From a checkpoint of a small class-conditioned image diffusion model: 194171 training examples.
Rows from block 5 of a small class-conditioned image diffusion model, named by matrix and row number. Rows with one number within an expert belong to one neuron, the router's apart. Each number is 128 + 32 x the weight over its row's rms, rounded and kept within 0 to 255. All counts start at 0. Numbers have three digits each.
Before each expert's rows are labels from the 100 images, of 14848 (inputs lightly noised), where the router gives the expert most weight on average: "top examples" is what is common among them. Only what is clearly more common there than usual is listed. The data: microscope photos of single blood and bone marrow cells.
# router: slot weights (model.blocks.5.mlp.router.weight, 32x128, trained with AdamW), inputs 0-127
# up: expert up (model.blocks.5.mlp.up, 16x64x128), inputs 0-127
# down: expert down (model.blocks.5.mlp.down, 16x128x64, transposed), outputs 0-127

# expert 4
top examples: cell type: erythroblast
router.8:085115175127111161104126166107104091143144112117099137072171159107135157122107156138098198089092225191137138140152207140103123120183166159138131124162126149098131083135152121129157158075065164122140114102128155127084141137131182145146102152116095152136147113149135105136143091155166108149118108095084127102175083094163143104135000123155135150107140156095175175094146135126112113088140
router.9:160134133158108165174168104099103082148142115196176087118128119146183169176094121106146086160098147081116130159121158152148112135106131101166146155085120208098137114139147118107177105094139151111102114113104108161154144087116103118090123104131133133121144124140094205088142123120122111147109102113124158094093099156141133108172000091166105146121099128146164096144092181120179120113107
up.2:084161138070124134141142135098167129086062133183122154129103117179197135103091103150069135105193044093159104114126171111146097141141150156106146167094115051124120130139169105091163155085103112193133169107144204144123151163098094138089155139110161138073091085086128102112147163177117148096118119140169118116137183110148138133131161123177046095098139145160107106097118114110117103129099
down.2:133148165179128107109164124107136164143114101137127175166147169135160126180082155131116115108108100115103119124144149143157133125181054101112090255135146105125127117140166076118125081151127124073146124162135172116106086124109143139135138129091106122136119112130122116062127157116232123157138137147116089122195080087095145187086097151084088131118128187133166156075178131135086126169133
up.3:153109095096094108113093136101158092174142142137142084135175112186038076167178099109096156179193142174200095107119190133099119177124055110122127173164153139153146142114095093095132129121079134144158114133119146107171127156123104157122138162119163148112119139152095099191127140103085108151127095098125108155112194181069095198110107166173166146141121141150125157104112135124068116148104
down.3:128156118102120114149107131134163123086132092102124113156149123124205130035185126161156042103137146070189166133100133141129118110114144098172166069156176155116083118157157138112160173145192131087113138131114108116093147164087158123174102114139153125108143124147124134145089112107083137117150071130156157113179151142143123114143245121113187095113134163152125159095132128117198119200116
up.4:103107105185099149128108144139138126157125119053128103080119142126097144135097163110126167110145137137170108172109233141101115185159126113122106124137144194205191131180092098098062165075147093146138116106137097156171124171092144078099175145152094148140097168108139173126065065134168150128128088100123127123119169165200109141109160155118110141085133172162100142110093135138077114141113
down.4:160158170126107108092133120113128085108114112111112164071121118151131187078065136126110100127105100169137060122134216122164111153185065094126131126084121155168076133111138164148121202206103097129108123103173123091149128113178176095092139131149151132147116112088160101107136174128183139163145100137128120140163128144071084163104082147098083111087140170087149168059112122103168169121114
up.5:144138087160140106132122104137125136097091112168179155130113115140098139114035112140120091143125078049134126080100108094148116156151136138116137128101131123119173144117118108211129111107172124112096119110107061141139147115150105097096149079150121071084126098150133054127165063118137071100100165121174139142103186144038074105125108089113138117079143090124102111073080136067168086167125
down.5:167122081100125127148112141190162151146128144056125136164116105087164070087096102116137148097129160147096134132126047115150098139102116046142121053133143140125095113179212112131127120072133136079134046142110135115117153108089141127124085109155120156137095092122114148097123134116101145153124164101073155130141177135199081144121211081115192144085131077170114137084118128127135107098144
up.6:120101112162120089121116124174156129130060130189171071159173146164112131125131097072135071124095175141175061158108114107153111154150051149088153138113119178185112083143065104116100148104086087081114155107093125116158112124077080153108091132161210134116149117120084123087107127122133156166142090160215095157111167131172120141114167104141098119117157160150079078141097126123138113141120
down.6:100145103147143083143149103106149116085133115085101110120138167135045093132095150159152156175101063142152131163091163118146121182148158123147156117104115144114121119161176083123108091160134074148123125186121151103139142123094090107135170156118135109098169201157125146066058161134144127123095112094000162097090129121054152120095105122080108087156122103135104076136121122144103129094123
up.7:094143122130129118110127198116120095153117114049186107120154173130130166152137133109162150078077174111132141143135156158094139116143223130167153116179089103164107075124174115115082244102128157112079175116112111105110172121073108109129146121079129075148119110115118127136126153097180148104142122130104163163086106160108162143126195095136121119103105132071087185079176140140132150109137
down.7:122108111127122120126129150150161136157148134194115129140115098111141177115234138108131159113124181168119187126125080148091174078087098151145105227125168105147213111121083131136150181047079169134161083092110129128135128137170123107134129120103120170133167092134137096164148067136129096141172148120197121180076106086182147126126067133126110157171151139162106136151121140134132118150126
up.8:123108124091121157124120125144159147114094147106092109132099143161095083142184072046128156092154146169193141126132099132097129170150048133106135127150128088202076125118070122057105168154084080106097189140138135055153118168084086083140118128116155153137076092143135101109102163118130120113171069134158113134068130109168127160100103139146136127135114170141124085183096139165065159118143
down.8:137162091128081111152133155166201146147068152195127099135139139051159120119206115149127079066075151088176136130123104148067143140097149087136130172117160103176148116144146169143150176095159142089143066118101119128111129096154127085163125131137122127096164085128117142113087108126183139175104103125172109146098130123145131094172149092092129130150146166157093149174105121140234111119072
up.9:138173150133098133163121141132093114126150155074081172134101107135154206177178111130144138096110128129059133133149097127196088102135187115093128133095149142107091127143145132086126166093153107150129155130175196146102173083097143100201127114069147162134134106095139133166164127102137140185089065136097169103083065055152157104172149162160186142143082116093148165170110098137121150118142
down.9:155135147125130138152141126125136094143113105133175124151114142148180114178132112110111066095143127091172126086143095141115163081093063131100060075127143116162116108137044202129123162119186100114111121101195082150160146120109111173094118120163103166129121087072104099174166082126127156158127168097201101151181121198169104103170053111144061114118124162121144145116122135106102124165125
up.10:139166122094135089112145095077116147150098126128109149129196109118067101102109154112100113196171123157080147106098155109151116163102149110113058155155169127104116132211113140117097091153142123120127093136111095150149175091135098084092164083165243142122163245119123129176096093127096171095107137142129125175108170135134136134147185130101148134099147114154084123122153124106077141152118
down.10:099121083072097115181118169140106108150147114150095129112127146097171148148196104100135147108128118144159167129100085128062167164132172114153114160121124101103142148156129153117121090085125121102083082169102083149120116136113137160141120128117255115123155088113082117114127110135128139151139145137195145138101159148225110145182087127145168120132151151159143119196095121150126143149128
up.11:114146108165155162108115149118132153155104122089111090172148175095208147091168159152158142063086201085131147166193102139124168098156162150103157050141081118168092122092155134106119200132103084100088193156161095098110128084134103130116122110146087080142102078089146133158104156136130106098106128151142166140059110107136129142117189094164094106147102143081115103156166144093147147128173
down.11:114109064051119112148063135177122198129143132137111105169138129103178144144204112116141125090172154133125191134124060131105142137121208121158175205143139144130148144137144106115160153067141121125112119131085116138120132156129146139138080108119183126117167139203084131130103074134121127098147121122144168139076143120161130124180106108133193149095139089158111072204115132132048109146119
up.12:080143145145119076122121201150093125107147095080120112126164134131047146082127150126101142110086100177088125110175091136091115134113144128119095141149085095131103067162104135119099248141098158127112171132148086135133097163103157091153128105134201061159161119145111143125087126119201174069146135107137121135133102073124118145128130135123138123158121171084068194127155097151117140109064
down.12:153127153132130124134132138148102133137158109122114155092157072174159145139093128154138086134160057063084140075109081106169134085171037127119107117123122153119186147124150132147101198092155138144148052111135107135139123157099150110143134122171128137120107103104187075162118117177127119146146171137157119115167091073219113180111114178121079114139154161198187136087164118120137112185156
up.13:178099087136161085058149116089136125154118135109142091137134120122083101114172144082120140117143136129129151138113066107126166169140075132126183169153105184113188167101186158105112071127057118173137037122102094118144154124206141205138148105102140139189115126111159170098123127142188109161143127126100176134198097140121133115103144179138169154092105151113123126142147090123091134072113
down.13:155113105074119101144033151152166143130095121120073109171163181095102153072148150151202135064170112085161150147088142118140133090131131122163149199120152113100183137153177098139120102070140153103158079130081114154102111183139094120124108107103190153125159087167137146090131119166121135081142098103169177100096117095120151140115163150096160121141150194196093111137155152135124114157172

# expert 11
top examples: smear: peripheral blood
router.22:086090051158158119136109156171121121125117120065116099152175171131156147145144182143089178061118091188135150140115068120132158076063110106133110103147067155124120154170134107162094184180102109123111149115171139121141125124151074119105135116107066110154093132064155097143057152124144116106132123167124106178148148115102159163059104191102120150140120089116060127161133120133112188122106
router.23:167094073143161104131110126153208135116120167094101153080105121178166092155113120112139121144154107135146113130090150136172166123160175143142191115040156164115189204122120114139138099139196088127115102088103117121144165143101122150079190093090137082130106107119168127118175134098168106115127127179095134207122110115119137174085107086111070120069076123139113119121118139133086071157096
up.0:158148172116137141071116130121119189159119147198178146150077118134133106082214101144111118148193184103174149141140149108109174143172082149100099133130215171145096081093127190169173113152122138111175155177126126114110122106157166157134101153170125181100106137141104152126125167148088113131095099153120185114106121147110124121131100125108135153159177186144187104180128119153151145074186
down.0:210121193174107224157142125123144145122113069134074139144201088117143123175116155122048115106105114082095069104175125169163102112099114187116150159154115145108127148136120067124114106150145163052158090071152097134137134146105127187133154147141127109138100143131193114145075110100104109145157077099145133104164128140111141160103121102187109131140084110157110148142125154153137091157179
up.1:164077134108110169127172131094150127103105117110120148124107179177164128120161211125104077104157154126119096136120156181131140139107115050181156122138151108113135106090170144127164128106130141153129116090144134106204166168084081150166132148071142087131177067202106173202188150122180126179196135167126117123062169138116135126102134153174133160183096116143113146147125112143108115127113
down.1:150157144134136071145136108114128140161110128138162188109129063123102134035129148150089142132091161157089150126123167110082097154162140184171157168113109124086071159172113084092099149167102083103139156144090079106180088090148156100100099087182112113152134105058150141159149145179137127069128140155156130078103167137183106101139154179104092130192161130116115139072128126169169122161095
up.2:149071147070147160090112163110124092174090092122134133109143079112169125115133183165112164103180079115165121138114136080154178123108112136137131141115197123160155128094137084099102163117110117146078115168154090167119065114157093129095088119093161071115099115148092146172165135166135060097069111161097129142103108089075100147173125106102119186185090174138070076094115109089077139125127
down.2:110161099148179079162089188112131171124108168114091100115112104118096167132182122115116145112096162132098198127127093172134169116099145146152143119106105122202096163140116128103134118117129135100123105105112129100086108158093102091142085188104116124063142107157139202183166098118106174177102095115192136106068086151215110088111138159108168071158106164155138122190111124074120107144107
up.3:142127150083144183091136118092101127179135069181185117090150134160160152141107152169151122110182093113141147158111176100155145122100140186164120163136206148130155091139124097078101139103094215144088133119149154209148082116118151122172098141086154103170122138116116216112127133119141129099099101163123154159086124115155117120164167126142170190169148122132111123123073137068178091100096
down.3:145125159174157121182105092110111117152115133131172166120189084109156109083109118105195135135069161155124190156134103145120104089139110047152096152135099115117109131122145088181130105135139226095116130118122108065132150129153170141214071101175152148113120099127100157110138101127093136110149148138130142152120110115076147135084123172144153146117172102140186105101062105081077211107136
up.4:142126121119111141146147102104178130114157125119154160091167103169113107153075126127144053174167196098133089162105181112133104188177144110143172116084162129110164125081097134092141006069208129109133071076083134102150150138094150138133156187115148147125171136163117160117181081155132131158143133088083122105155119142119142112149095083155117104118098152157155149100115148177115089148139
down.4:112142142110163123154141112139204175172143088111147161062165106084184062088151085181149121152097096134148141126126151160082110107202056083129076135048144163119118101143105100151071165117083116103117134130176109105113089107153156098136153156117140127115092077086123136103129097141160129140110183124163113137135125124125164138124109195111112161072142127171200167096105105117135173157086
up.5:137144159090131066080167144091121132129107140176143149147089125131129076062161145140066142092136126141082104088112088114171145096094159107166168124177156099146140138155165151133085097187112215151158145196097143097114112147192130221143145120119146139128151118128134132159117160171117117078123141194130116124162141132136145147119087187110206137111189096106097136126118093137153172080162
down.5:163065118148080122137149089108143125137138135056133142158109136108156162107113091127132129074153139173140105111186117107154148142100091095087093132102162146139148147104062176167157128086121156137125054087170149153109149117116120144139153131152114152237130061091124091132170038104139161129174118102132095194151151166192110165151090103111094146106118121135125161122090180102098104170159
up.6:189108166148169194090158133115172138139123134153104131143131168167102080118186140133182115192153203120207146145171144146099158189189092101203148094161194135186149190086140144112168082099122177110155105117138134091131141140105139154154101178135113118154138117160130174144169137165124138181144156147141166125103138124132108116162120154127151142137145145157168093138129129128115086150206
down.6:161147108078122084071069118119141119116095125071155122139092219127139115113127188188154111144184123142164060135147119087162124111118162138044138093142097121140097116126155144175149166114165157169130104091087130163139180125143145139166079148027137141098157123142108094130171054114162176101131119071111116137117128120142106141118151155089115161093118154133105079166111159067130127161120
up.7:155088141113172120109122113088125119185097142155152089130069165133143124095132123109109132112114159155112125171149136101150121127142109116184126092190178117111114102074139212156227074105082106161090142151126144070111088107141118228182108140130108152151099098093143156167127139130118102159184105186096143085096081090152135118194128126164162125155157128100145070145147131156119111099166
down.7:200162093118153126071097126075128084141072140117147139155127129167126159078097178134063075080111193184118104145174136122158110082075137125096124130145145139181074133152133157078130170131139070161108126067114131113180157089127155155130124132112090134159159158147095110116124102152132144154077082114131111116164141141107133113163192136083109150089135119115088191090139097137114122187044
up.8:153129121122123152121151102139196130118130090134143181065117139191130123157098119111155072148123172099117141112142160196096129169150186084157231197085154162132160139116125124071123076105194147112140104078110153106134180182115132155132143093172152083140154125171104135141198104147155127151160149104097126125085130120126114129138180117178108088080081128147146124082121154146146056127115
down.8:135122097153116148088103152132089084104100148167111120188070117180060196146098165021101117076144184132085145126117089121175153136045165160136168101159154090116076107125136132098143107139160109107154112097082138147131136150079104158118066120154106146121146132182122108184121190095082149152141114128125146136123133148142086104108151069158153109169099109097064123136139124140109097098155
up.9:099150163152128095143103130085147112128160139060095132163132132126082146142137174152121205084091101149138106133163090087099095156088129112178123122175099086129162100088177141133154161136062135190075185146101107102151103114134155157201095176194064124133128097092166124149096190142128166121179116132091091107141144137164138117124081176167113091151179098115143152144185152162150142124103
down.9:181144075118172167062113149175100077127153122153141118155106159158126179084101159109078072080142174063083132150134103114173113086053131125103151082167209100104111105085140129064097154092153092123132115151110138142136122125097114164095152146163145119098140147157093086108092138121156130145091116113128104144212144164153137101170161105123116091130133116100071152148182113145140063149091
up.10:073137174121090124128142096106162124141151181081084160184125150080116117112170121146116156092137198116153173188120088148121115122165104112115135069197136118130116132044137201148142100124107151139145127210162178145124107150128128160173110142124118146102115134122171098169117156157109161213157130118122132113146153080177141118185145155155084081117085124091164176141152152193136109150166
down.10:167161143113095096148167121096160119159096148170144156146157098111191092136137193121101133101100149133131170123199069179114116082120117111062094165161100151134120117179103111138129136146168194139166165089114100073167175112156152175168168116135157112146107126164120174127118093172106083125051120130158162155147123058118132147103125130136105161122092078157156162067107078152106139171073
up.11:132177177080112122138126099141114103109203159140151151122119117145138146091149117154160139094143182072132125124175152151083081146113149125124146121194177117097138117109168155133159081136082100149150133135068104133109140159076147223186110158218104091134106125131200091140143122178122119132123148081128173107139138218148162104113168143161157128133120103195135128152166174147136099127172
down.11:125099147166089121153112125131115076135157149127116092125148058089123150075149163127176144110127087166127138152043137100094081087121088124176117113161093128137142160153151144133137065134172053134088117120152121152114104105191134170128089126132084168125133127153093123153130186134117124111129111190168223109112158120116132146145113122059136097159060120107121113136180029164146173131139

# expert 0
top examples: smear: peripheral blood
router.0:141157146099082167142128136041188090120141144098104155130125102110150136144097107177173117155157131093139125129131164142144156206147184152150194079094148105098179181058119140137157046090141113160103162110100176117157138135103161143122143150177139116099112090164175135117178152110110126117105114104086136161121094109161074141166125124163072072099090152140152128107117157159176059158141
router.1:142108162113170101161142087093163086108170155105080141104171143140097132174159095167168144138128120109140110158156191125096139117177192110178198116100130148129188195078169166128142123085134150135080086128124155070104200121085177153146114135153125116137169073118117138121136099151101154169160128167079153160141144140162147142162143165122122107096149116136100147073140196183144056152098
up.2:156078144097159215118170154118133137146155083124154117079209087116103116163146140118153162162173117105153186103126137097104119183122094131174135144129176092183167131125144114119134088103128197159055121139103141170095116113145161123212107124061088130160109113139151201133131143156127102121177122111091107110067087152121127099144137089109166168169178129135178133151085146138121104124088
down.2:147170119155161093139144165113140096098112123159120104088131127134175124104186165119170127160081164093162189109051145169126103129130114113099115132131099108065181120132111126099094054155163099107141138172156077099141150130118114155127155169161157170084157166077124106115124126171116129186089162168119154127114102075184104114116107191143129100198167122115166044132165096116113174180093
up.3:161114158115120184093190108127108135126143096165150103133186102151061107124202144119176156101152112079177158145152147118037151125141104146140093136134206162150143119109151136113106139144094110098080098164172090153083119129125124114167102124161122150137051102142129171104104153139159165141188128132096178124091177151087138152137092151132167167137187145119114099128107205149118135117049
down.3:163087159147074124131134100122124141158144191091136133160114080126124143086151158119144113086116185171105148092144111130112120075097121110107169108147129134118097167162104172080160105088163115145172125109117142096090144132142122115176099131139085136195162073157072156093174103141159138084097135160166133163137163128185146075141191094075158119140051085118127158130075061104096127144042
up.4:166106119128111172131108143156077132121047098127117106098147103129203107087135180100110075133146125110114115148143157124130102151154054131085063111116160112129071114163080083150114168110112071108153091101114091146150132126054087144095101117168138125111121109132133156120181091084182128131141128104151124110070102124132100137116117077154151147159139145177111092139146145067003146163136
down.4:130148162087105035114156135085091103135137135082115152091117151125175176059087128143133089150158104166115151131115197104133111133196095099134116129123111153140069149102128133128133178194117158121088171122115127102104067112131202077145122145158073125122093118100147131124174168147166104141139127129125150096118165117117063143070164128077182115094139173149162175058156119099150167146099
up.5:125145103206096210140115167136130182077033161142140141161087170139091093088149165125079150077120130116142176157118044082140147116131085177177085137180129145175148132093132151127182163144098155146114137155193095127133149155167121111148155101147131109115136090141169135124136189080161130137172111139162083106103140165123087127136117118120140119093155110059124123174150172110128132126096
down.5:160120112105076057138106144106151144136033111142085116152187172146092097101162174155110138089099098119141145151146139140116107082096132133101152148142149157136142119139143095179097144115172159107165087123097118136125121122144102069133145169115137121120115116177142189107120066186126116108111069115139071055083124119044116142048098153122141124114089136159131130199164095142184122179097
up.6:102139097155140141163131134156103124139167151143095143167093147104071193128094055131084144107072092168070149122095045145221116134083161096135126152119066123127102081184152122163166152186132093186149154152162158156119116146188110156117141118188148127118124133116133086154108182159134098129130134130152114125189110099101101113119108155134150098111101085126135108113134055117144200099107
down.6:142142160162172172165103147159152139108187138125166114120119122154122173186164017124117132158114130078112149125161125153153154131133094152134123147121120133144167225104123119106081103047102138065129084088138179082079154100126105146098116145140126121115142141133154140128100093025097167119144102168144110144134058092103150110127131105147131136119155112113156107118142230124114112138170
up.7:128175098089064180115118175097173135128092096092158153131123101110146108122085128116147092169151162128114154125131094130156117188086137170134148129126129046117108102104089107125151026151155117171126233115125158136149088161136137125136162137119179124105113132173194122154183193107128110087128144093121066115104095107108090156137134079173121080159105152138191120175127098108144127119152
down.7:152161063113152180101108128180083131086110147128086093157100173133084138127108166112132093064153103098119101154139098128185146067108167124136193119127154130135111096117139117137146180111142117194152124120097139171103143192115066173118115168118144141112143113218128122162081133141122104094106126025111145165138143149169145108121098108153112083150104135131033105138118125105169080086130
up.8:187129073137109178154105140140109140125125100148145167135159120127140175097092170136065114088135104142044132160156134168176139154116102135067103141140107103104131083205108132207140159146126088173146145139140150108148156167149089103104129124154131096147128110176182142138137172057183090108132121162150110144151135202060070133084147105164141122158083134140056105144118134100132166143084
down.8:136102077208163126145134127112138099179084177198102146118143091183153160096111169115095117083093120126047185155166126111133150104095145136163124204114153101133116122090154097066126092112127149074168083122103146109150078083136084099152077096126129093124121098102134148179088083162127121109138091125174076136139158171169134098133131141094140095192164137126088159151105085114166099132140
up.9:121109076143104141099106124200163185196109124102145128098164101168144159137102155129118157083112088166123109151071115108188138151124093159091072124124172135120152104115035109127069121123160111127069102105165094121089107107164179124136137124105105104124076146122142143120121112174173095102057089159116148162088113064088085069112124088101103138139086123103105065109108077098099118108113
down.9:120159105128130090126097150183153148109147144109110155096105070104082141126097144126126086155121130143133157092149114101155160176158211120143155110098069179080029089154199099117152136130157113151160158156071158106124148142098177152135069135117097145140179129169102137094128188144160126161113102136121174157095106099191102163166187134154153060079133122101116139134095121117168178131093
up.10:121170119218109172111135195199164175124124122112168134154105135168122152106102164089096109130088131122136197167142074110123114169118055158146077099199076153198127085141089156135153148150142159146094152139177103154141078158129108093092183135103122132101106141134122144134151146078196168102158134114171118111118147100101082101114141088130125115131104130104152133149105078080097165165166
down.10:188123125083151167151111186159199149154161129212147151150129122119115165147163117123098165141183099103109177094103076146113114165114135111096126154166177085153151121216152077111101101138114129085138098154123093161140171120116145150118125137105117117126139126149125090154163129120135092065086135179136155072110104042128097109139173168095122190136124117190191139113184166124132125099162
up.11:163134156118172128133130138117156140136104162185093105148189092147124083114158149131132106138154155138157076113146094086159189141160134138114140109084129118075074118078117133122149150136121102098079137145094143110116061100115080125110133108099127122087117096150060118154118192107104091143100109167143130178143037066106136074132049112086056117156075139070150119103108096104109152160194
down.11:091153148115129160172146088132189138080127088135097108102172143119223083187215131127146125133074069119208091128131159136112187166204108120125134135121044163149126065133136114151129145153092098147076148101179120143130148121140128169137151145144140118105163125076164097168090123090121143138134138114126164177124163135140089168137098118176106141105151169117145086102118153127156163113174
up.12:080088135152170189150163112184096147112161120163123118140172171108136170123103087127119183086097106113145183182084110134152116073119129137115137101140056144124094118186174126170120181159130122138084106180152179188095137156150127098115144118148066099119073087176176079119130154142203095162078132170138093143126161134102124118135176145090121114109063110101104098093116128119098162105149
down.12:085141140116134063071159071141108132109127179146142076136055160196156140176170085116151164163155176109080130191164162123110077149129107123147154093134166086135196156122144112083135120089103107118150106092136197123079094107127144093133154137161158168107152124054121103139118137145133093094144198113113071141099139122143073133077102088102122142147165135118129091119147082168164159151145
up.13:144122072178149121125113135129105069157138084104186078082128148150164161140112105070121101080073221140111139144159106113102096107088152098134128170121112142125082079164144105112141134148139074101102170086098097092113116127117086132077174100120077110121108173082116145144067174091121158109178105144117117084063125108115137099104127076149102110138127111091139056155155103166159157069087
down.13:103085125097122129127106092153140168138114096133093116136156149104127072146226122187123218140092013134184085116117143130061127121150124160146139136119138177135233138125146114160131175087090123166083096121137147144160141125187104089133159123114153080154133150133149122110081078136109113093120122155120119101121124114103198148152092130153124190141124131112163133174106149145139102149166

# expert 1
top examples: cell type: blast
router.2:089081134105106152130187151107122096147142090082183104100113138157127119124092141116100133118168240201115137109144182136133098128126185115138134051140090124141114125159127133099135098099113129182124156089114127156100112121129095124129139107118160114162151104107106120164085073117183140075137134154077091094173074077091153101161142119123116179157113181111146189111111123109032140091174
router.3:177122105143139132144156129129141140141106096103193087138117160195161102101157131152134031128156173097093128114163093136145120135090165085136138044115108115158093153171155115106109091153173103178135164120113104132135127133078044140111144097146167057145156068099127152193122138117141142094134180185111127139056124119072139146149128153118169108167115090152099077160094127100111154137180
up.2:131113146170114149122118157159122167152183108086131176106120111123115204134165144151111124116113106153096179085144077112167166111152155159143100121091137119137158119167104205102090191139173148118110150132123145158064141076152183112182175106167053151145122144115152093120130091085185211109160166101166141130199132113115098070121162140147133190139103123105155130096175186127120126119137
down.2:133126193145144163112173132151063161159132149170120172093107120195171169229122123115085169122139159130070106095186128170175123170115071105037155086105106152147126148126158092189125183115129134101138085135186113093093134118130158146086173143150166100128085080111140123128116121115171112153130159148096082124176118113101091159122079149137106130129142144091165136100126096103167106121154
up.3:137125106106128169117136157152160142091086152077130153175043132089122066142167144105146126147183082079159160163145138111091158163117096148101139153097119100095153181061094127084143127119104072099119148117183142091111164095157124101174142125139172106169115130178152159034080139117148104102117104107138154113095134153162129142115110101171082180122125214075098185119154122109125143106094
down.3:105151118095153103130176131122141126071107114101104105170158195156055117115098150153166109163117094160158150147088166117137127145113166132118149155126133149136089111122155112117096089136149109146144128145112131117123131151090110098106156141137132111078177220129134177056050146142161117193096123120000169106092151142090113123124189146089101067158116108118124066131147123139089111132098
up.4:123119173088175147112151148130156148130103118109144132151055122124184105150143161122178131091189099118127124088139100139104108105079180165124179169071074140101178179128111136085130167141105097142171186102164177169090127115179121084109116082215158074115129070113141121099100091175132110071105143107139112134130078114143153088127165146166112184105078122135113176089153086119111148120110
down.4:145122159143181110127191125114077120156152118160155125145156123116111125193104144147115116124116164191107119126178094105077143101090148167085099211136134107127113151082089125126106174083121135155079138130089144077130126075137125085094175135132134114182160154152103136123092112063152126188101173139101069162129156152149180182192118096130109105107140053077127151176112151165132089104069
up.5:136163123126073120109106125176167145089075180108103126167110171152110095126112068112138161098134066184181124159160121101118154124168131208118135163114123124179110149077117151066147205103150109164146165140148194080106136120134122081136129153128075138134122154136152139104138118138129064138149099145182162121152139142157077144183096116187086084114173174042137131114165107124119166137141
down.5:119108124093090113131127140155144133114115107066100103183122179153143101101068110174173127146165081110143122147128096157188096133125164069161143022105165132161118143125143129144130076199116115109112147137152128129151124137082109123093166121156100124101108196128106162086137165114096138089095124108025130082159141154118101141104227124096166139139117120177123090099159145125063099123134
up.6:162148137115151154106209109141095166103136170216107136141144126123096106092212128136154109183152116061134168106124078098112163158166101137141140121144179153155083154106204181133185152171112139110161105137129104154110173140173142154208155119166154124122121100221127126122158174150121112164110162124177126132098148121124125119121071103140159173158103117124171096171132165123174131132132
down.6:068144115080133107162220124123129133100150106078102116123146149051151077188200136162154193127110062144113173126093070136124150172118105138120139142121111116140145099118064141136143088107149121113108142162162078131112122131127076129134163149148149177089133012078110149128131098135188136146104152090124145113078105136176131127131109126121164112125160097131094050174098132122119131144127
up.7:096124178197128079133082141133131133144086114139141149172140164144079160164116115130162125139060113160144068141117151150161094136141132146218085163099088146174169121107080092088161134162125133182146137129107148161157087128096122217114069173171096163125191115132125122102144113106134148158120117094146164146158188191113119151123174166127186133100178092175124135084132132166113142112092
down.7:116110123117108131120051167138131161120099161149111149156152160117111161057147123123170161121182124127096152154109094102172132123123154118115144155115141127118126112162168105124140019107102130047133116140125141131140115159114116196146059083122194119160110085187092138111197148146146085057164092183163142118114148106122128133127120138089218123144113152168086118123188155168148114169154
up.8:138122099140105122102113163128146107165153088162133131171079142112079132208130115114187146146151071139178114157121134158131177184141149130157131126139137148200171184104084086150196125151127134094142156103149173134160155121111151169153127154141184091119142141118088151121110107123068064136119069118096140171146120163104084201115157140129131180096192171062175186097110089105147119134138
down.8:088151145101120107121114136066095071085136139076126089074099175154096187097083135153164069103180139066172116138126145110138175153181125140103101122148109149153126158118124142117105152174174112172100131120122110121158095134134089197117109137112195127104129108155192096177147134152094173090135096153165081174146091103103116075080138165126093085135086125208193110117149123099142131142156
up.9:120115133176147160147141131139148115133115174096103145081137099152215166173112163087151127155159217156140116170108192191130107132174139114130124099101178157156136142152125112114170172124159147076118126124160138125170142121066118105106153162142136187134112133141099175105143148117182164168156067106104103154070098135179155115165170100160036132122105164156148120167154163170107098176132
down.9:133131102172138135096103103091128108130132140175173131094103108155053174085130131092104142140108244155100150138164139132122119143078198191076134122132102112111125094106150109118119079108093140156154126127097160129172116111151135129119153132102247103129149200169112144093123119130108112135098117141105092148080132132055140087148097122134102124140118068072114104198129098176124141114091
up.10:119131080146086103147168092138168169177110108168133175113093124162090141157138177120149116154137112135157171143152075139119136152111182158129133170100097149130163143107153113120127168111121125115116143165163180091095156122090164031168092066143132174119088107122114095154114114045139136157137115168123169149140137085092073169120143158100120134146255140157153145093131128158096125112098
down.10:118123100137080165138103106123137180131117140136138160134185173126158126113170149114109115151145172154121188136103104172077159113128074079119137097138167134128126154144119102111118201145121154128144162090129169146090056145121166011177102178108153090163155199132143086116108145200091142084136137159143145125134146096085108124145089131156139144119045167122160157100155124150074124148071
up.11:160118116162126154116081148077173132186114135147122116144130122120173159192171111135184151176141136147208128159134164155154150172163060143079092146088176178134157165111160091162126117081127097062166113129114139140154104089108118118132130155184132164156067172145132114155163165089080126157103086118151157148068143155145089171131150093164093133149113154147161072157118096128143067180106
down.11:117114127097138137148077138113146149084128091050110122162121115091139135140170101127172141148149177044187095127091129115157150091157100086177148181122146154124217130136116150127131166076164112164088118104156134135117136174162111115106104094134128119131123095116157053199177083153077143129199129100164162144167102104180122091112084137093115169144170177154142084109130146115122118134192
up.12:160171132134093112170149160131162133100105131124127109141092081146089072173144182121123173086166111138183190155144116059141087076115147163103144159128095139131190193075103142122064158143130053172114166152182170141124126133109076182111133063158134125121123115100135134144049140091136090138149111160130138172131130224120119155110114173155138130149110151144109148091131142072116112137119
down.12:094107134123100138121145138145147135154104129122143093163142098135134073075154174144162044123118176144166202160080128197114110052131111079173103164144145159125091090207184076119192117093144139090132139126093160117102139130098140189109104174126211127136087136115119144110052153119116163129123149132087149141106132161159132138169196140101163131166152138154120104101155098101094154129134
up.13:142160119137117101144077127115150137103136161121149124174108118112129156109141108174106094150105223096098115149102122071141162128129191151100168053098130117109141104114149108141075097145194119132136105171100167136142170105115143124123138117048135101106077170123189092141181186085088086117079149131038177171146072124101136146124104122143100077096152148141111167120129116115212121118113
down.13:097131126086135108103122103104177126125098106176093105165118126144130169127194142105125091144085112140217139116135175155083172131115114125152134154105151149145109110116081171153140208123118088139129144090139131105130119184172126076142144150119162115115210152139129090147067076135115143193149098118174159178102114161136107100128033139120026116126133174087135124121080126120110136134069